Weights of a small audio frame classifier: adamw at rate 0.0018.
Rows from block 10 of a small audio frame classifier, named by matrix and row number. Each number is 128 + 32 x the weight over its row's rms, rounded and kept within 0 to 255. All counts start at 0. Numbers have three digits each.
After each channel's rows are labels from the 100 clips, of 14848, where the channel reaches its highest value: "loudest" is the band of the loudest frequency at the time of the peak. Only what is clearly more common there than usual is listed. The data: synthesized solo parts of chorales (CocoChorales). In brackets: how many of the 100.
# conv: width-5 conv, dilation 3 (model.blocks.10.conv.weight, 384x384x5, each kernel summed), inputs 128-255

conv.76:178114143167164154145126123085138160093138102128098132124078108155116132081120143084129167152118157113082131112158190109085104138125103090136188147125124126062152142103131108086109069138086067132104110139173114111121113165129093064128148160054120083175132100099189146116129125073063129113158144135128133077155193092168115084126077131079155156140149050145098117111145146147135178094198
loudest: 500 to 1000 Hz (85)

conv.273:106106113113148158148151116114092113130116082137109109140171164114110167128126148172136129049159097128108080123137123081078093163154150149129093130089197157187183158161168165068129162163167131102112120166198204057116098149090085093144151192116135090136106146142098121135169163156094143103151113133159136160142121130124152147101070121131137138136067123089166103101157130197185089096143
loudest: 250 to 500 Hz (75)

conv.97:061122104101172139091055107073159118111137166137131114154113104129141075069076110144110127097106075109169091152146091125107130143188114138151134118070055097103125086114112069093144186079103149072132144125116062125110151109123147094179129115150124119133145147114087138119126118085136108127136061112102156136107054139142158137097084146140124122099115113144107122093156156080101077137060
loudest: 500 to 1000 Hz (56); 1000 to 2000 Hz (40)

conv.311:134121142119124180145143139119076097127120141101136154107110127117145147122148113106081053122075073126125109093109122140097136115142134099134128051058136129149119099133098101153127143106101137143153136121118139127122130113091005166126110123173132157101136136111173161112094144115157136126147133181093134118105117121099182054126146109119142114093068164094112051131091139106098152169152
loudest: 250 to 500 Hz (89)

conv.289:123062145101146140083112111093140170171130137117142102171159107114121115103130079142114099099112156170151179136134121166035111112152137212099124143128122142090127165148078100135126129107123116109096122198120128049146095165147142109196091139097148107147156137187118148086116086084144189160067177173160135047137164199106125111099072098143099098109116157110139111075137112107098113114191
loudest: 1000 to 2000 Hz (47)

conv.86:106124105067139150125144107112165081168170105170116085164093129062123116129135106075165161133115165130139049113103149074175121136117105166181129073162111153141097113151087138155151100082169175136133168106180164199109114075145157117139057126139170154090124085106087103110168102147077062145120107142134181094182163105082123104121176132104081100150123120166129168186117104114108081180084
loudest: 500 to 1000 Hz (52)

conv.201:133101143105175155096100110089126129124165140151101108130131126133073103123075160156056174129122099148129124128156134100047126139165115133099114083119131142125151105121121086094128027083119113097128162133116131124103109149082132042120076117057159113155087104126129137133138105033057133125092110140134047148136122090132036117109106101122124066147141123104102116123113127134118118103145
loudest: 500 to 1000 Hz (55); 1000 to 2000 Hz (40)

conv.41:120124080083112133068172116150162137099141135158144107079105166133151098249148166146109146119143146100102222147158122207185090128116093146114133089216155105121116095140069126158119089097139147113174129094119191103110114171153108150093105130109143114171078127145083072147088093159079100171147175102136150164163165124123094123180132168122054143190106061171119122181084125101112200137086
loudest: 250 to 500 Hz (80)

conv.302:151092119064141166159165072131120109121144144110128144099119163122094130181162180208084157130125152130133121149137172102141116150118162067052128182147124137205174120134146154148169065149195168200121154121095192158132166148117161132109116144105132174133088092177205173160187074093138109113130130119137061131113151127141081135197166145130087130179128112141124064163218102127145116146115
loudest: 500 to 1000 Hz (67)

conv.304:107075159108131107115110144120130156142122087135148089154143126138055123112123072135100106117079172143141158131138130154122119123082092183071148166067110109111152160173142083118124084153103139112128128181084090107138124178170171124135106071062132138129101140166157112104118080080172175140060120129145086086088167159075068117090123092127081142140081149101145097157119105031138135129119
loudest: 500 to 1000 Hz (54); 1000 to 2000 Hz (39)

conv.165:061128119088125138092128105133116174118170169191114139097093147140155115111135212145139166149122128098126073199100151104081109163147096167159096127123137157136072121086140101097130186050118149093186178118162177188143169080179182080134131141141151094143170116129060083159128134129121076156129116083106168201188095142133183130173140116153151149123174139131129162111132169129060106088148
loudest: 250 to 500 Hz (71)

conv.264:120166153111193132125086122135134119136126091062144107110155072177121121134091157090081074129112086152135142099159108142116140134114098104134143137109127152110139115115135120147149060113093083102140109123088046133097149164112057143124175078092126109110125147096153116071095109086131187152159086129119096010094163102160118057087138195113104116160111123101109057136173127065102161167153
loudest: 250 to 500 Hz (84)

conv.12:159129142127147111168064123091084126167126114101165106146161108130027144088105081141046106095163132163123136113160141140132116122117126145131134114089156139127179153164111165118129040178165083111114156145100111071162151165119116132128089095048091137151082150123149128149109156058147135106151123131155041145087146101096065090077055114090104105137084141097114088143168111144158109075121
loudest: 500 to 1000 Hz (66); 1000 to 2000 Hz (34)

conv.260:158147136146182153112017108123139120184157123095151111154117124157073099030112059163120091110063106168129118110144144139165152082163114127156132108109068079094162125167066122120156128139126085105146173132094045099122139130129156139182112113125085138141148106170118180105125141124157136107115051147127115126060088135115137121045032139135120135054096187126133105091162159076167090130104
loudest: 1000 to 2000 Hz (51)

conv.299:150135164157079122117149104161070121155108146145148086120172100109074145129114127138117117148133109157120131125090110133150154107052113046103037159128118114103080144125106152140120134160095083152133112104083105115126154153100150191029134150129109167080093149122147129142106114143111169078113112157156106175080094156066135166139096113101134064111137162073135065106131047156119080160089
loudest: 250 to 500 Hz (96)

conv.146:056108152071128153159155123052136106099119102143123111143116172128106132101113112109172124136083097154144114095089126094120104135114084083167089129090124148086091141096078078156159152129096126130136096074105101156097156082163091125012119110143129134120148101097132084131128111122099130102147088152068123090103132128079183121080164115132124149120132114146156080138119176079063107148162
loudest: 500 to 1000 Hz (71)

conv.338:091127123116124085091108158133110222115154165242140162099142116156175140096105192130133163177114116087120110210091127141114131163103090141119161162104122128117120158048164138084114151068113119099183184134073108166148222101138159093117177107134126088174139148121060126145156133140136107151123137068102148176106058118180157148162116158166152127118205124098149141073162102127085136109131
loudest: 250 to 500 Hz (84)

conv.123:125050077092131149153141121111030136154135099164147168092102152060069100126094082139094164122058137148100109160110131129156084142098134111132133157122136123159102131108110132183092086122174133112148111103144072099162191121133185119156126118117094124119145072120123142126159135091116155102087076090154157144162044109099126140134117057149081117117122103109109100089169130109147121091022
loudest: 250 to 500 Hz (77)

conv.68:108097094093078065155085113160140059111119110165110144153103134126138112100172084117115140128131140128124121089104148106132155126108130126170113123178084125111112123126132107147122120129129126165123119131125081143137146117166178127046069058141127158111151126146158089142119128119155116173164068152162117044181155153060134118077189103139100153134122134170111154163087143052100135141150
loudest: 1000 to 2000 Hz (34)

conv.316:172136092144095062084129142162101176074131131131145139085153102135156082161100115171194141119138151101062162158097145194132069102059138113050172205167091063124187124145103161158144102149104117080105112130127092089068125150105152139093167161095121167128094140141116106159133105163127132109066143075168190129107111156151042220178053131141099129090159082133088124086149080137194128115100
loudest: 250 to 500 Hz (87)

conv.335:115151118141109149092124087103117139162125146115166091115104131122075119113103193125069144141143097145111132137081126080166107110118087121138087004108155134115030073087100139116120106135139116111175138079124123180116168071134139152103081125151158129117076104113032138146094156098163074110112136131115124189129112037114156052161143132115125139108118143135128130141124104137038150112098
loudest: 500 to 1000 Hz (72)

conv.124:105132164149134142112217113114177120058158159121120088125098159136105135241120145104110156159133157132169177123246145151157165157113127102132148096164149173132113161086136181113102085106131116149158133097113175087121128161140109130141076149087148090170134134114125142105114117154104119225178137136136140141129154108120107149178095177113128142202149077184117121158129142111121215197093
loudest: 250 to 500 Hz (77)

conv.374:114137130143122120124100142059106089146128085128136132155156165141100122124146106161120128105091088173141143100092163124137061120097156160113092158097100136169143144174094121143178148171154135103129166140050154134105109130101139172118097131119086160110092137092142098153159109121154176136097139142137092208029122134010128147118120092106086116060131116169096014134088140146146129117171
loudest: 250 to 500 Hz (96)

conv.150:143115113132103123102128102118139138116135123017175120117135134152083129103149140109135064080102128125112135062106098128161096104128126123131134100096116104128101075097127119081093116116109087068143152100087142111121149075138014121120138135099060076122125115131063129098074128164177084105102198106088074122010103102103093128103109168091123138134143124136142116118102128133134161067127
loudest: 500 to 1000 Hz (72)

conv.152:154136157141150106066071152095125135189144069133140082134143104120060116117075116145059108085108143156121159096142084140167181114124107157076120139141144091110130128169137083149112044111089141053115149155108115154140120162133194146127094119026111130139076117161166142115113121055097161122053104132131098157108178158088045118070148121147086119149059202067146077153158128107139122127146
loudest: 500 to 1000 Hz (80)

conv.192:118134130071179183154122135083065097136179133140071087082097135109051127120081138179112142146132116127138016129174156094091120134171093086162148116089127156131174130138089137106167097132137063146109174120118124118101167153137132097139121068071120144150121112151125139140140125081000062088153115110129100146095098099167127098131085096098115090120145095130034103139141156127143075097103
loudest: 1000 to 2000 Hz (49)

conv.211:126103158082088110081107130148152158126122151080127121129084113086125126088130070075139149128090156140178114109093156162115135107105108172123177145097049116093136138105110101094127111055136124144113106136094098128116111113148170108162131094131130160154148111131100134099127096122100141151097125160141108067109150074127124107113102121107125065099140146149098183149122100084157129135145
loudest: 250 to 500 Hz (74)

conv.20:078092137084074134124112094101161125148159186139140074165146119132145142137163137085132138159114112146145090144135160104112087140125129134162055052132084161098063138079132136132146137082135071161165136061150093146126162078141109140118092116158207149087139109132085108119118104125138124126108093223192100137157172151094157127147117139097147126136175165168104162108123141103110067196138
loudest: 500 to 1000 Hz (55)

conv.250:131127154107143103123116147056101098149134113148122100133106130137024126146061147154011147150130167166143134123172118087145160129111136139063127122118085127107149141160147122135113017137125119099140145156078107157142137178127167110114110105016140132145030075135150134140143122062093136139086077153182074150111185126129025105133135091137124109155118161093124114154114107091136144120131
loudest: 500 to 1000 Hz (70)

conv.358:115138104165124096188101133137059156120116146096184099127224078111096166095131091105127112090209133083086144106109099141108151146128125122152102134106205149150135103121138186092143140159140125144117125123124135082152145152098102136128110142142114107117157218094151099155130167118139136072193142076093113151123103107067137142123105132086137046152118100063127109117187097195134070082121
loudest: 500 to 1000 Hz (64); 1000 to 2000 Hz (34)

conv.359:148132131144095105131018098125125134144119101104187133137138156193074094093169115154088105085118140174139183093088152150138089084072156163158122127108112133161146141135114085170124088206165100114155125143109129080117142136166118171108105074093055164110109128142137087151135101101231127114122114119151048110093149121046087092071079115138082191072097125160156116143130174104139148081140
loudest: 500 to 1000 Hz (79)

conv.352:111089169124125134168140087227129163142133133158143114116136132115098111128105114097026135174134115120152128158141096129074116131138128149131134020117165129112105155119097134114160083093127127160154083150137129056147199180152042135143088105104131144184152156120146172112182131072125144119171113182176083113128111063113119109137091092138153060109095157098158184141157097130104156157152
loudest: 250 to 500 Hz (79)

conv.274:121076156148141136087139114081142135160118106138151108172152132111099153128123046106114081128084166191168151099176139112119118151096130160105104125074077178072086189119131141157112074159119087134130112133129092106132169126175133130134109128103147121088117105160102155055127098107167191189060109191193060057135191163079103143086130125123112158170091144132157102099108111100091160170169
loudest: 1000 to 2000 Hz (49)

conv.49:146114136140089106141081077090105145159108114127189082147159138173019131099136108152067131113132166173142187133139144140151115104070134149121111114099100137105125156141129113152100046194144082112149150126081099123148154161144136161111088101031118117086091137116150097171119107070199142111126127139172065148100187117048048099131100118102105157142108155147134123139136126104118132080131
loudest: 500 to 1000 Hz (53); 1000 to 2000 Hz (37)

conv.1:083090162071158126158094096118136151136139066110153102148179075159115161085154124104115098114130113146149107063165132110033112116150130168162124117074138185148146142109127109131143106118158055164094104120161130105105156137101059143177151102099118127097159158110148081102129101087109176121169142170150115038135172109129127062033106146071101125148110124148066119128163143128083069148170
loudest: 1000 to 2000 Hz (58)

conv.134:094105132070129155151034108093128111106158119112133112150138147153095077059076083153092120051117118141173133139132132136062071108149135159171149136062106154133157141129100092105142136167173111065126119156129130018109131149152088102171118111089116115149144152148124097130133092033161148152165091120139121056100129149121138108078022096100086168092062079156107106140104173115111120052146
loudest: 500 to 1000 Hz (62)

conv.225:127114094164112153104118120074105093101116166143145105145138146137101088075146124139152129130134142129154157148092131122150107136132093164144095143130108143122086120115093136124106169192129175073154140117097115128115133107161139140092102176090154098087119138125100101133104074122183109143138078048104176109096100157068148148150101097120101203078136059168135088100085161139070140037138
loudest: 1000 to 2000 Hz (34)

conv.288:077135114140099126116114117159169053143139116128197162154041164158151113115178121146102091102079113150121146085098144116220129109094174130149133096131096105163098078077110101160160161155186108153193123152131161152117150099131150176129120106173083138114126066134106134138161145145184106162109122149139106146136149160102155113098169144145142186075092153169157147173145167084128202127140
loudest: 500 to 1000 Hz (52); 1000 to 2000 Hz (38)

conv.181:133115120128100093173060126119120087100133116149120147154120121181054108070129121166091146139134162107122141116131123092143116073074127114094170208082069123128174121156142117135119079211179129082100148168079116128152149176143143143089127087047087130113095108128221126165152133081130136100150071102157078107117171148103055126134097111150131141102125121135117124193082111113140141065126
loudest: 500 to 1000 Hz (80)

conv.147:181107139139149131109099127109134169159147090147153073153135142158027138111117070133063119091099144172136172122146138152130125134104112146108139129130139118097139153178143095155110020159105104103128138134127105125153146147162133125104061118038108151142090111149165120134099087041160158125096143149146041113118176134066043104060129120120087139157069136132156100155126125108151146124141
loudest: 500 to 1000 Hz (70)

conv.223:097086138143150104152130115054131079112090123171135143164100142081141110114124124116083155128140106129152106112153094067134128132131122130074103100092120161148097120097132159078144139145175132135148100148114135118098163087132098102096093130124131034142073127092105181111139144103141129144142084141109102126112144108106122132140133128088137081154096100097110075134094076139029164111135
loudest: 500 to 1000 Hz (53)

conv.5:120110170147140153121146114122090142085169180148111119039104170154112128121147131125096144187128152194149112140147163093075112148116100099142106106118071156092086126066131102103113112093071071164179158082058066134130134107118131119070120071101105131137145085122109140145099080115135133135092124148147066139137103117116102136134117052143135153117227090136109131085135151075142144128119
loudest: 250 to 500 Hz (82)

conv.315:177107152174206179095119128148156198113148131184093084138129135138099132120079126086121160102101100136124139128109125129078126179155119126125129075149147124117116143114131090135103131100057185083108126137174166116114095129120084102138114216126140096165122114100199164121146094098088150111125120132115124126163140099107150135077132108124150104126093129104149120083139135176127144133181
loudest: 500 to 1000 Hz (70); 1000 to 2000 Hz (30)

conv.38:128121140085169145185139120086113047112148101120094111156152159134066135114082086172071147081144134144171089099167156071060110132149168131157180150090121175153206139147108139112168083175184105136081136179120164045130128166090052084136110092070114145155092129129161134142163105075097147147179122147148083057082151113148092119110082115109085125131073080148093065161097155149141133132155
loudest: 500 to 1000 Hz (78)

conv.176:097119135054079156085106095134135100205121164133096050144120096071084092108107153132131125139103147156172040159062134117118103100108111213146101090088127137130106133168076115128113148097159170096118140116126152126095134096155139150164076121133162161081120097120049096132140136114087140112110094172159161144113142097041175074124070128131092093073119168110109118120120084128128032148136
loudest: 1000 to 2000 Hz (52)

conv.333:112132128156132120118107129129107181062162185135102110076090153149116086091108130138125164171124144142168118181147143116096143176144117137140123158104086136136099122078131111116122157116091105105146161092057087159154139081144189081131080088108112089156170122103098138163109114100156058172100143046119102166108052131085137145133105038146177133109255104188134176091139161107141121055119
loudest: 250 to 500 Hz (92)

conv.339:047110063088101072121118120155087152087102088108156105124183086132121117093165127119144088136158152097072155099142080144102135114115132168126092176116125109147099120110127101105127100119102103153122083145104103077127112163157162156122121096105114058086196200139127072118149101124154172138140145066127099073149126181089079117072122110140116111142122115077144141087143089110088100070127
loudest: 1000 to 2000 Hz (46)

conv.245:132136096118128118120089109061128122140096116106143078120118144143041066125101159151061149098159115146095182103118121128157081108089082111130110119124172140106125075116088135106125001181151090054152124112099139125113120151122125145084064108032116100149065129121124112159104114047138131099132096083096054160096128087089065080124084127093081145119111106147114087152106136139105150056132
loudest: 500 to 1000 Hz (53); 1000 to 2000 Hz (40)

conv.296:130131151159132092071078101105125167155129181116174066143141102142118142094120160126083126166118136167140171154144118134166173163127079149100094088093107117066047137115143144085090100097102093088167170143076058158171150138135172139174071139074160033129157132116090163140109172060154130154087124137131109148132130141083125046145071136134194093160140195096159198080149104104068137072147
loudest: 250 to 500 Hz (78)

conv.183:107125173158071061160096127100164152078147134209134206132074136158166167120135104137116149061126105132123118107120133100089090133050142099115117146096113135163127139119163085160123147139148121162106108119167133170120172111142131124109136092147147184150059090101194121163170193108130109093110087195139118135142165118149138157089131115115181110144131112150098147157134109122151153149141
loudest: 250 to 500 Hz (75)

conv.262:095104104090142119065098132092142162185120144174138095145134140131121100132059157152062142036143058133111102141138055111094083157154094136049108120113166132134107087152136122100128102113116125057148149095141134179103200103123147073127116134113164106121042140108082128147120137083135092133145157115136116176146163116154114126145121168091136089154086176117123120165144053132062105113118
loudest: 250 to 500 Hz (79)

conv.236:126111143155155137145165113036113123100120116174117161134104135145121147143134117077117137161092160139167111119170138066107140164118107128045148133088117174095109150116147145102142084144112132149130109135136130139121155141132076087083130145101148088135028060068156186115144137114081162158106124170122088123098169083153072125125145127122140101160112067080147051122110073123111201148182
loudest: 500 to 1000 Hz (57)

conv.286:160109152141113167087113125113147144146105134060165136146105163163097120106157116118116087105065153187166155115114180141119086144112152184151121105083096161145123155095110065183129145158156149110159096119136157102129162083164095126154107141108140136102125114105078145109143081112226125153030143152150116094115152075066133100097119097116105204120117139158176129105128188102115173127151
loudest: 500 to 1000 Hz (77)

conv.174:104139107134074153069154152166134198133137121123132106085140143101081087163125110121137129163083162143119107166136147151141133134112085167096121155122109104070102129126080128084139100076066062118136151098122122111121160145157176144157160105111119125125135093129048111134116121146049126108076158126136100200128133113139104132110025109157129078124168120146139167106140046106165099116122
loudest: 250 to 500 Hz (80)

conv.75:099131133144130170148126120121168122115181162134097128152068129175132106078148103060137111168090132159162054135151170080134149154155093092225118117101119184100093119067129121135156165091086076135154148053145053155139161066113121117134122132108110136118254096135153156096109127109145109144177072114096129008131110164097165107071151142149153180141179139167117159131169213111088087161140
loudest: 250 to 500 Hz (86)

conv.50:135149112153064079112077132140083131160140059127177122083120135132068118117125132137079072114126139124101157087089078149196186119085138147128116117139138080155111115152162109161135075150109143088148141127107081187139149095132185176051100088053056158111097116119130114152111146124167117115098106071109116159132114141086072114075162086162077168150074168119173136131156143090146127105094
loudest: 500 to 1000 Hz (85)

conv.155:135139169126175116061119136060129132186159111149126093129126138132046138165053150165058141121118138178140163117185104131141154148146132153090110105165114131132119154166133092168103000095110124098137150129134103158128129138128170129112071132000146144144063112157132141142134109037096154144042126154150110158121169134123024123118152122160108122181102176098152096117140127103130147147141
loudest: 500 to 1000 Hz (55); 1000 to 2000 Hz (43)

conv.34:108158136150177135102128095092131090099103127178105100157168127105141122095155106177170155136147105077139093132099134105106160130170076075161120171117107115092139113097075130080140202150114102157114159130125104126130163073146149134106104136200125105074144171119090166160078071143144151148138151156089117172099089144108162210170119155091107121110132084124143069101052129149075118143183
loudest: 250 to 500 Hz (80)

conv.287:114137164116133168049145134161147078179152152091152057130100137090103128157104147130077107150104122148157081097158108108149174122169080125143103021076114140087083103108101115122110119064090116118163147077125101168094136105099113144157039109114147129129145103124083165097092122095144100114101113176142103147067156080075117086141118152124138123141134210124102150137104142089110118179089
loudest: 250 to 500 Hz (78)

conv.133:123131153069101104105112120134129101121136144155078088135114128113059098166101152095072148111159111153160127108121135142093095133102110131153135095150164154142145133140108125148156014118129101101122089117130130117084126109150096125075063108054169161166092114104088101128129093037089133165122083110118064125139123097075058097118139109086083110127121093156125126134100158142157135101132
loudest: 500 to 1000 Hz (69)

conv.382:133123161121105102143084130081087106190125086130155092128138132125011136113090089156038086093140167176145141097147115116155159125087141167116124126080136143129138154158157155139099041183142131096131145157110081134152143160142167144120096096011097138113071117149141128148115131058152148121124082150163090128092172133092043101093135097144087154146067176105143092146144119119128129119129
loudest: 500 to 1000 Hz (81)

conv.175:132116148096155121186096129072146099116144115186092135167165148143079149121075112171097164082163134126101140125154145121086113109125151100110144149136141110126192128188136145135141063171165089121072156167134144098153148190108093082105091126085118160150042126150172144161148121091045126076175078148139089091118138150128038148116068128133133062139112111116108107176112103161173098110135
loudest: 500 to 1000 Hz (82)

conv.343:208120113165183153130120137151119206125121114149117107125117132151095118115100093090136169125077125165144141139127160167145138151099137142108181119158153122140178138149149108124141138127101201081087118127151180134128086159130109103104146170109136143175059089080190129121189109141090136102101099103156107134153155080114105129086129112132132116138107109067141107117113130152191120117140
loudest: 500 to 1000 Hz (64)

conv.364:146111140138140133147100103106126161147101129117161085170163128156053149104118098075091119072155130174129190100122141134092091134129109140146095076128155169089097141102089137137115061176126076107136107108124127067146152147112014111125071152074120120135125133087143122130117127047158160119146138157131060106141162091053108096079096117034113127136065129148125102132152130165096146088169
loudest: 500 to 1000 Hz (60); 1000 to 2000 Hz (40)

conv.231:101107101074193141166073085142129096140133085127123142128123150115097132103071131161063110057132076133121073122174112094109154148186129112170114084109134125161158118113124130087151134118178090091132157139178145098142158149140128114184171106111066120156138127164110135117160174096097135138184087124117096120148070115176160117066088131113133127132062140121110129131167177154132101118108
loudest: 1000 to 2000 Hz (46)

conv.310:139115115175139140166134124090099067122122124109092167143119159148128136110150076095136013093097130179154095091120152092052112144149123161169074120109140205134115134129119128175149197148105135103131144089119109177147136040120070127095083143140105157099158117075164122114126161145192134152133132117085140051139124177052156114037203055121140204121143111156129099149080224136131128124184
loudest: 250 to 500 Hz (84)

conv.189:096059129119124070165112096077111173082093106117200114147186123152089160103153112153121124095118162113110174105154125143113119115123174187058135154065119106176137153117151115108101113157163151160137126166127162085135128198130120117166096119076130068087139166106171113141140105101206144109132178117128082038109166153096070117119116130144141131150100099108141096139133087122105121090139
loudest: 1000 to 2000 Hz (45)

conv.17:106143138081058120113099141119113042222101096112118106130100118107104124056131144128124113145090140156168028135035144088164138107082124191149121099067133148151129115151123116158128152107144160095128150109102119177120161081127157146168068054127123173112123087091098117140128161134106109140094102164145158163095153093041161099085158089105098124102112180133090123160137150093142068136140
loudest: 500 to 1000 Hz (51); 1000 to 2000 Hz (45)

conv.103:066087132135089111116131108078133167142129160167141124097082133112110132088079134140092140143118158128145126165080087079133156152079104141084101174111160089104041110132145096148086145116119180092151114128110115205145160138125247135140123080122138126117126076100142095152162146079111091120069146110107152186158148122114130136097199083159155094155186154141132149145152084075074089128060
loudest: 250 to 500 Hz (86)

conv.161:135147142124127115105101139121128108227134121132132071157129068082086065098092110174116121148141143176148107142138115122188165125090146151118114139136076139106132147150103150127121078124155112116103154148096062116102158132134203139178110130096140111119132138165101162140172116129064155136115033156171137146114127159107095142146040119142105044115113195064132115084153066134119033121128
loudest: 500 to 1000 Hz (63)

conv.282:170117143121095100139125080106108145138110133181118160110067091118153066167113122120163185143091144130132137162104153192132053104051149161071150091144119102171151158148109125152073117078141174134077109156132169082095096116125098133108142136104135175128030088087113151143123144150074099093039110147116177111110092086125097115138103098133123099125172090098137076060126076143165117144114
loudest: 500 to 1000 Hz (55)

conv.26:095104147101104100088132092083116171134095149121160081149174111146077149129113139104111137132144123148142143129140124121034108139143108174122021077112116160100077141098133113132134078078112094146149110107132108139114143119105115121141095131088165127104141146086078100129132102086130156118093144165140104134149146129079101127130134112098155083151139138110119157082129108133072097126149
loudest: 1000 to 2000 Hz (54)

conv.120:116104149152144157082113119167155195061127126153160144119134158165150130130172085041102095126070111139144180092146136168120125131115108107085126071102098110102116137080095073091154101117087095155162109137131157011111156146131023142144144114157120112173112113115129143016149130127167162158082167156092011109140120089118129086052102146086139120118092088133145128102142075097123188141160
loudest: 500 to 1000 Hz (58)

conv.112:134136088132090149189138099098176100050135127160075139150137137160107132156155092141169158148121142088132146132172175146113116109124112078163122160138084148128160105149127121151153126149123086189086161108136111120116116149113108148130105129106142177102163156117218097178134115133128091140181118099134143058102177145091144143163108138130101144169159074219097126191107161112151138149154
loudest: 500 to 1000 Hz (53)

conv.58:098118117121120144128115095077139099094095101095146126141141138116079111103162095104094112088117103134135186064101111105133088145128112126153100086113133149143097124097077105124148099153145131129140099126119159091081140097142059156085068153099114095133131163114116108120152111077185160170138109119075063104112103087035148076082137117087060155110064095155140063109117172145068162091171
loudest: 1000 to 2000 Hz (48)

conv.380:106110147119136122142157111080072146132102111097171082153191129126036174138076104113101108108154145155141154112176095113090138149150115154118082107086165171130117164126141161094138068138126107160136124128155125113147136145087101111122084158073152081107122168085120113144134136065138153127143143156121093129119152108082090122124131118088146079187077128078136095111162092154102140130154
loudest: 1000 to 2000 Hz (50)

conv.72:148154148126122114103075129076128100174125108111146079145099144145028109111120083145037099105098145208168148106145152121143122117082115159145121107102113151107127145147119118147118033168144100077148139140082103116133152124166155145106046078025092163134085099139131115134119111030169147139102065156157041141086155123070040081065091101145064162129102153158147100146141142100138137109141
loudest: 500 to 1000 Hz (74)

conv.63:120136083126131112074146112099120154099102130145139183086109136113174084142133165192150188128132108066094165160101131170140086124134171148013162153153112046176146111118134092114104148121164159100141142163108176138103130111113195112113148109166116073170040148107074120186146102166148085151038182068122130203154106092153105161216129104135121116119170114150129121111090058138115169063155
loudest: 250 to 500 Hz (84)

conv.46:152138138136112100093043109118129146145138095130160108129114144165068093124147088160086108064104149170123211102102130183143099102058088137131120150136122108118143152157083082152131049195126077079143123128102105057132139142189147171093074093055063147122107113174151103143101097083192151119099101120122077110099144163031060102079070108140069155088092117143143092143114136090138141077135
loudest: 500 to 1000 Hz (72)

conv.248:185130120142121107153092130109115140173149139139176117130151126114095136136132060109086090076157130143109157114108141172136058119129141132150147092144180146140131120171116166154141066194149087096129128103133094118156178117138069144054056125076075156130093137119122148156104151085174104095143184122129121124100144126110067125101098118111122113134093122147120111158151138146158118094103
loudest: 500 to 1000 Hz (55); 1000 to 2000 Hz (44)

conv.74:128117136148120179066122119144054143053187183164152077065137167154094090120141077120097077121114119125147132131146114158094106102190078118113116087118092098086102095141114083108124149139000103091176152091064093122099121133125108114112081154101143100138125155124075135089091104084193085127062163020131131148093077135078126146138106060121128153111130096133123142093083137085127139043054
loudest: 250 to 500 Hz (71)

conv.220:159121124097134138118105107169108130130149114157082122096092107128111097136097152103113182121122106085111098114083130148112104125132121084154181117151153107137166074155121079135156111097106142088074110106160152158102108129097113094104091129101156150150123089072156140146111122090033095106112148082116106145164149035128119106099173087073115067124135110125109133151118144142174115095143
loudest: 500 to 1000 Hz (72)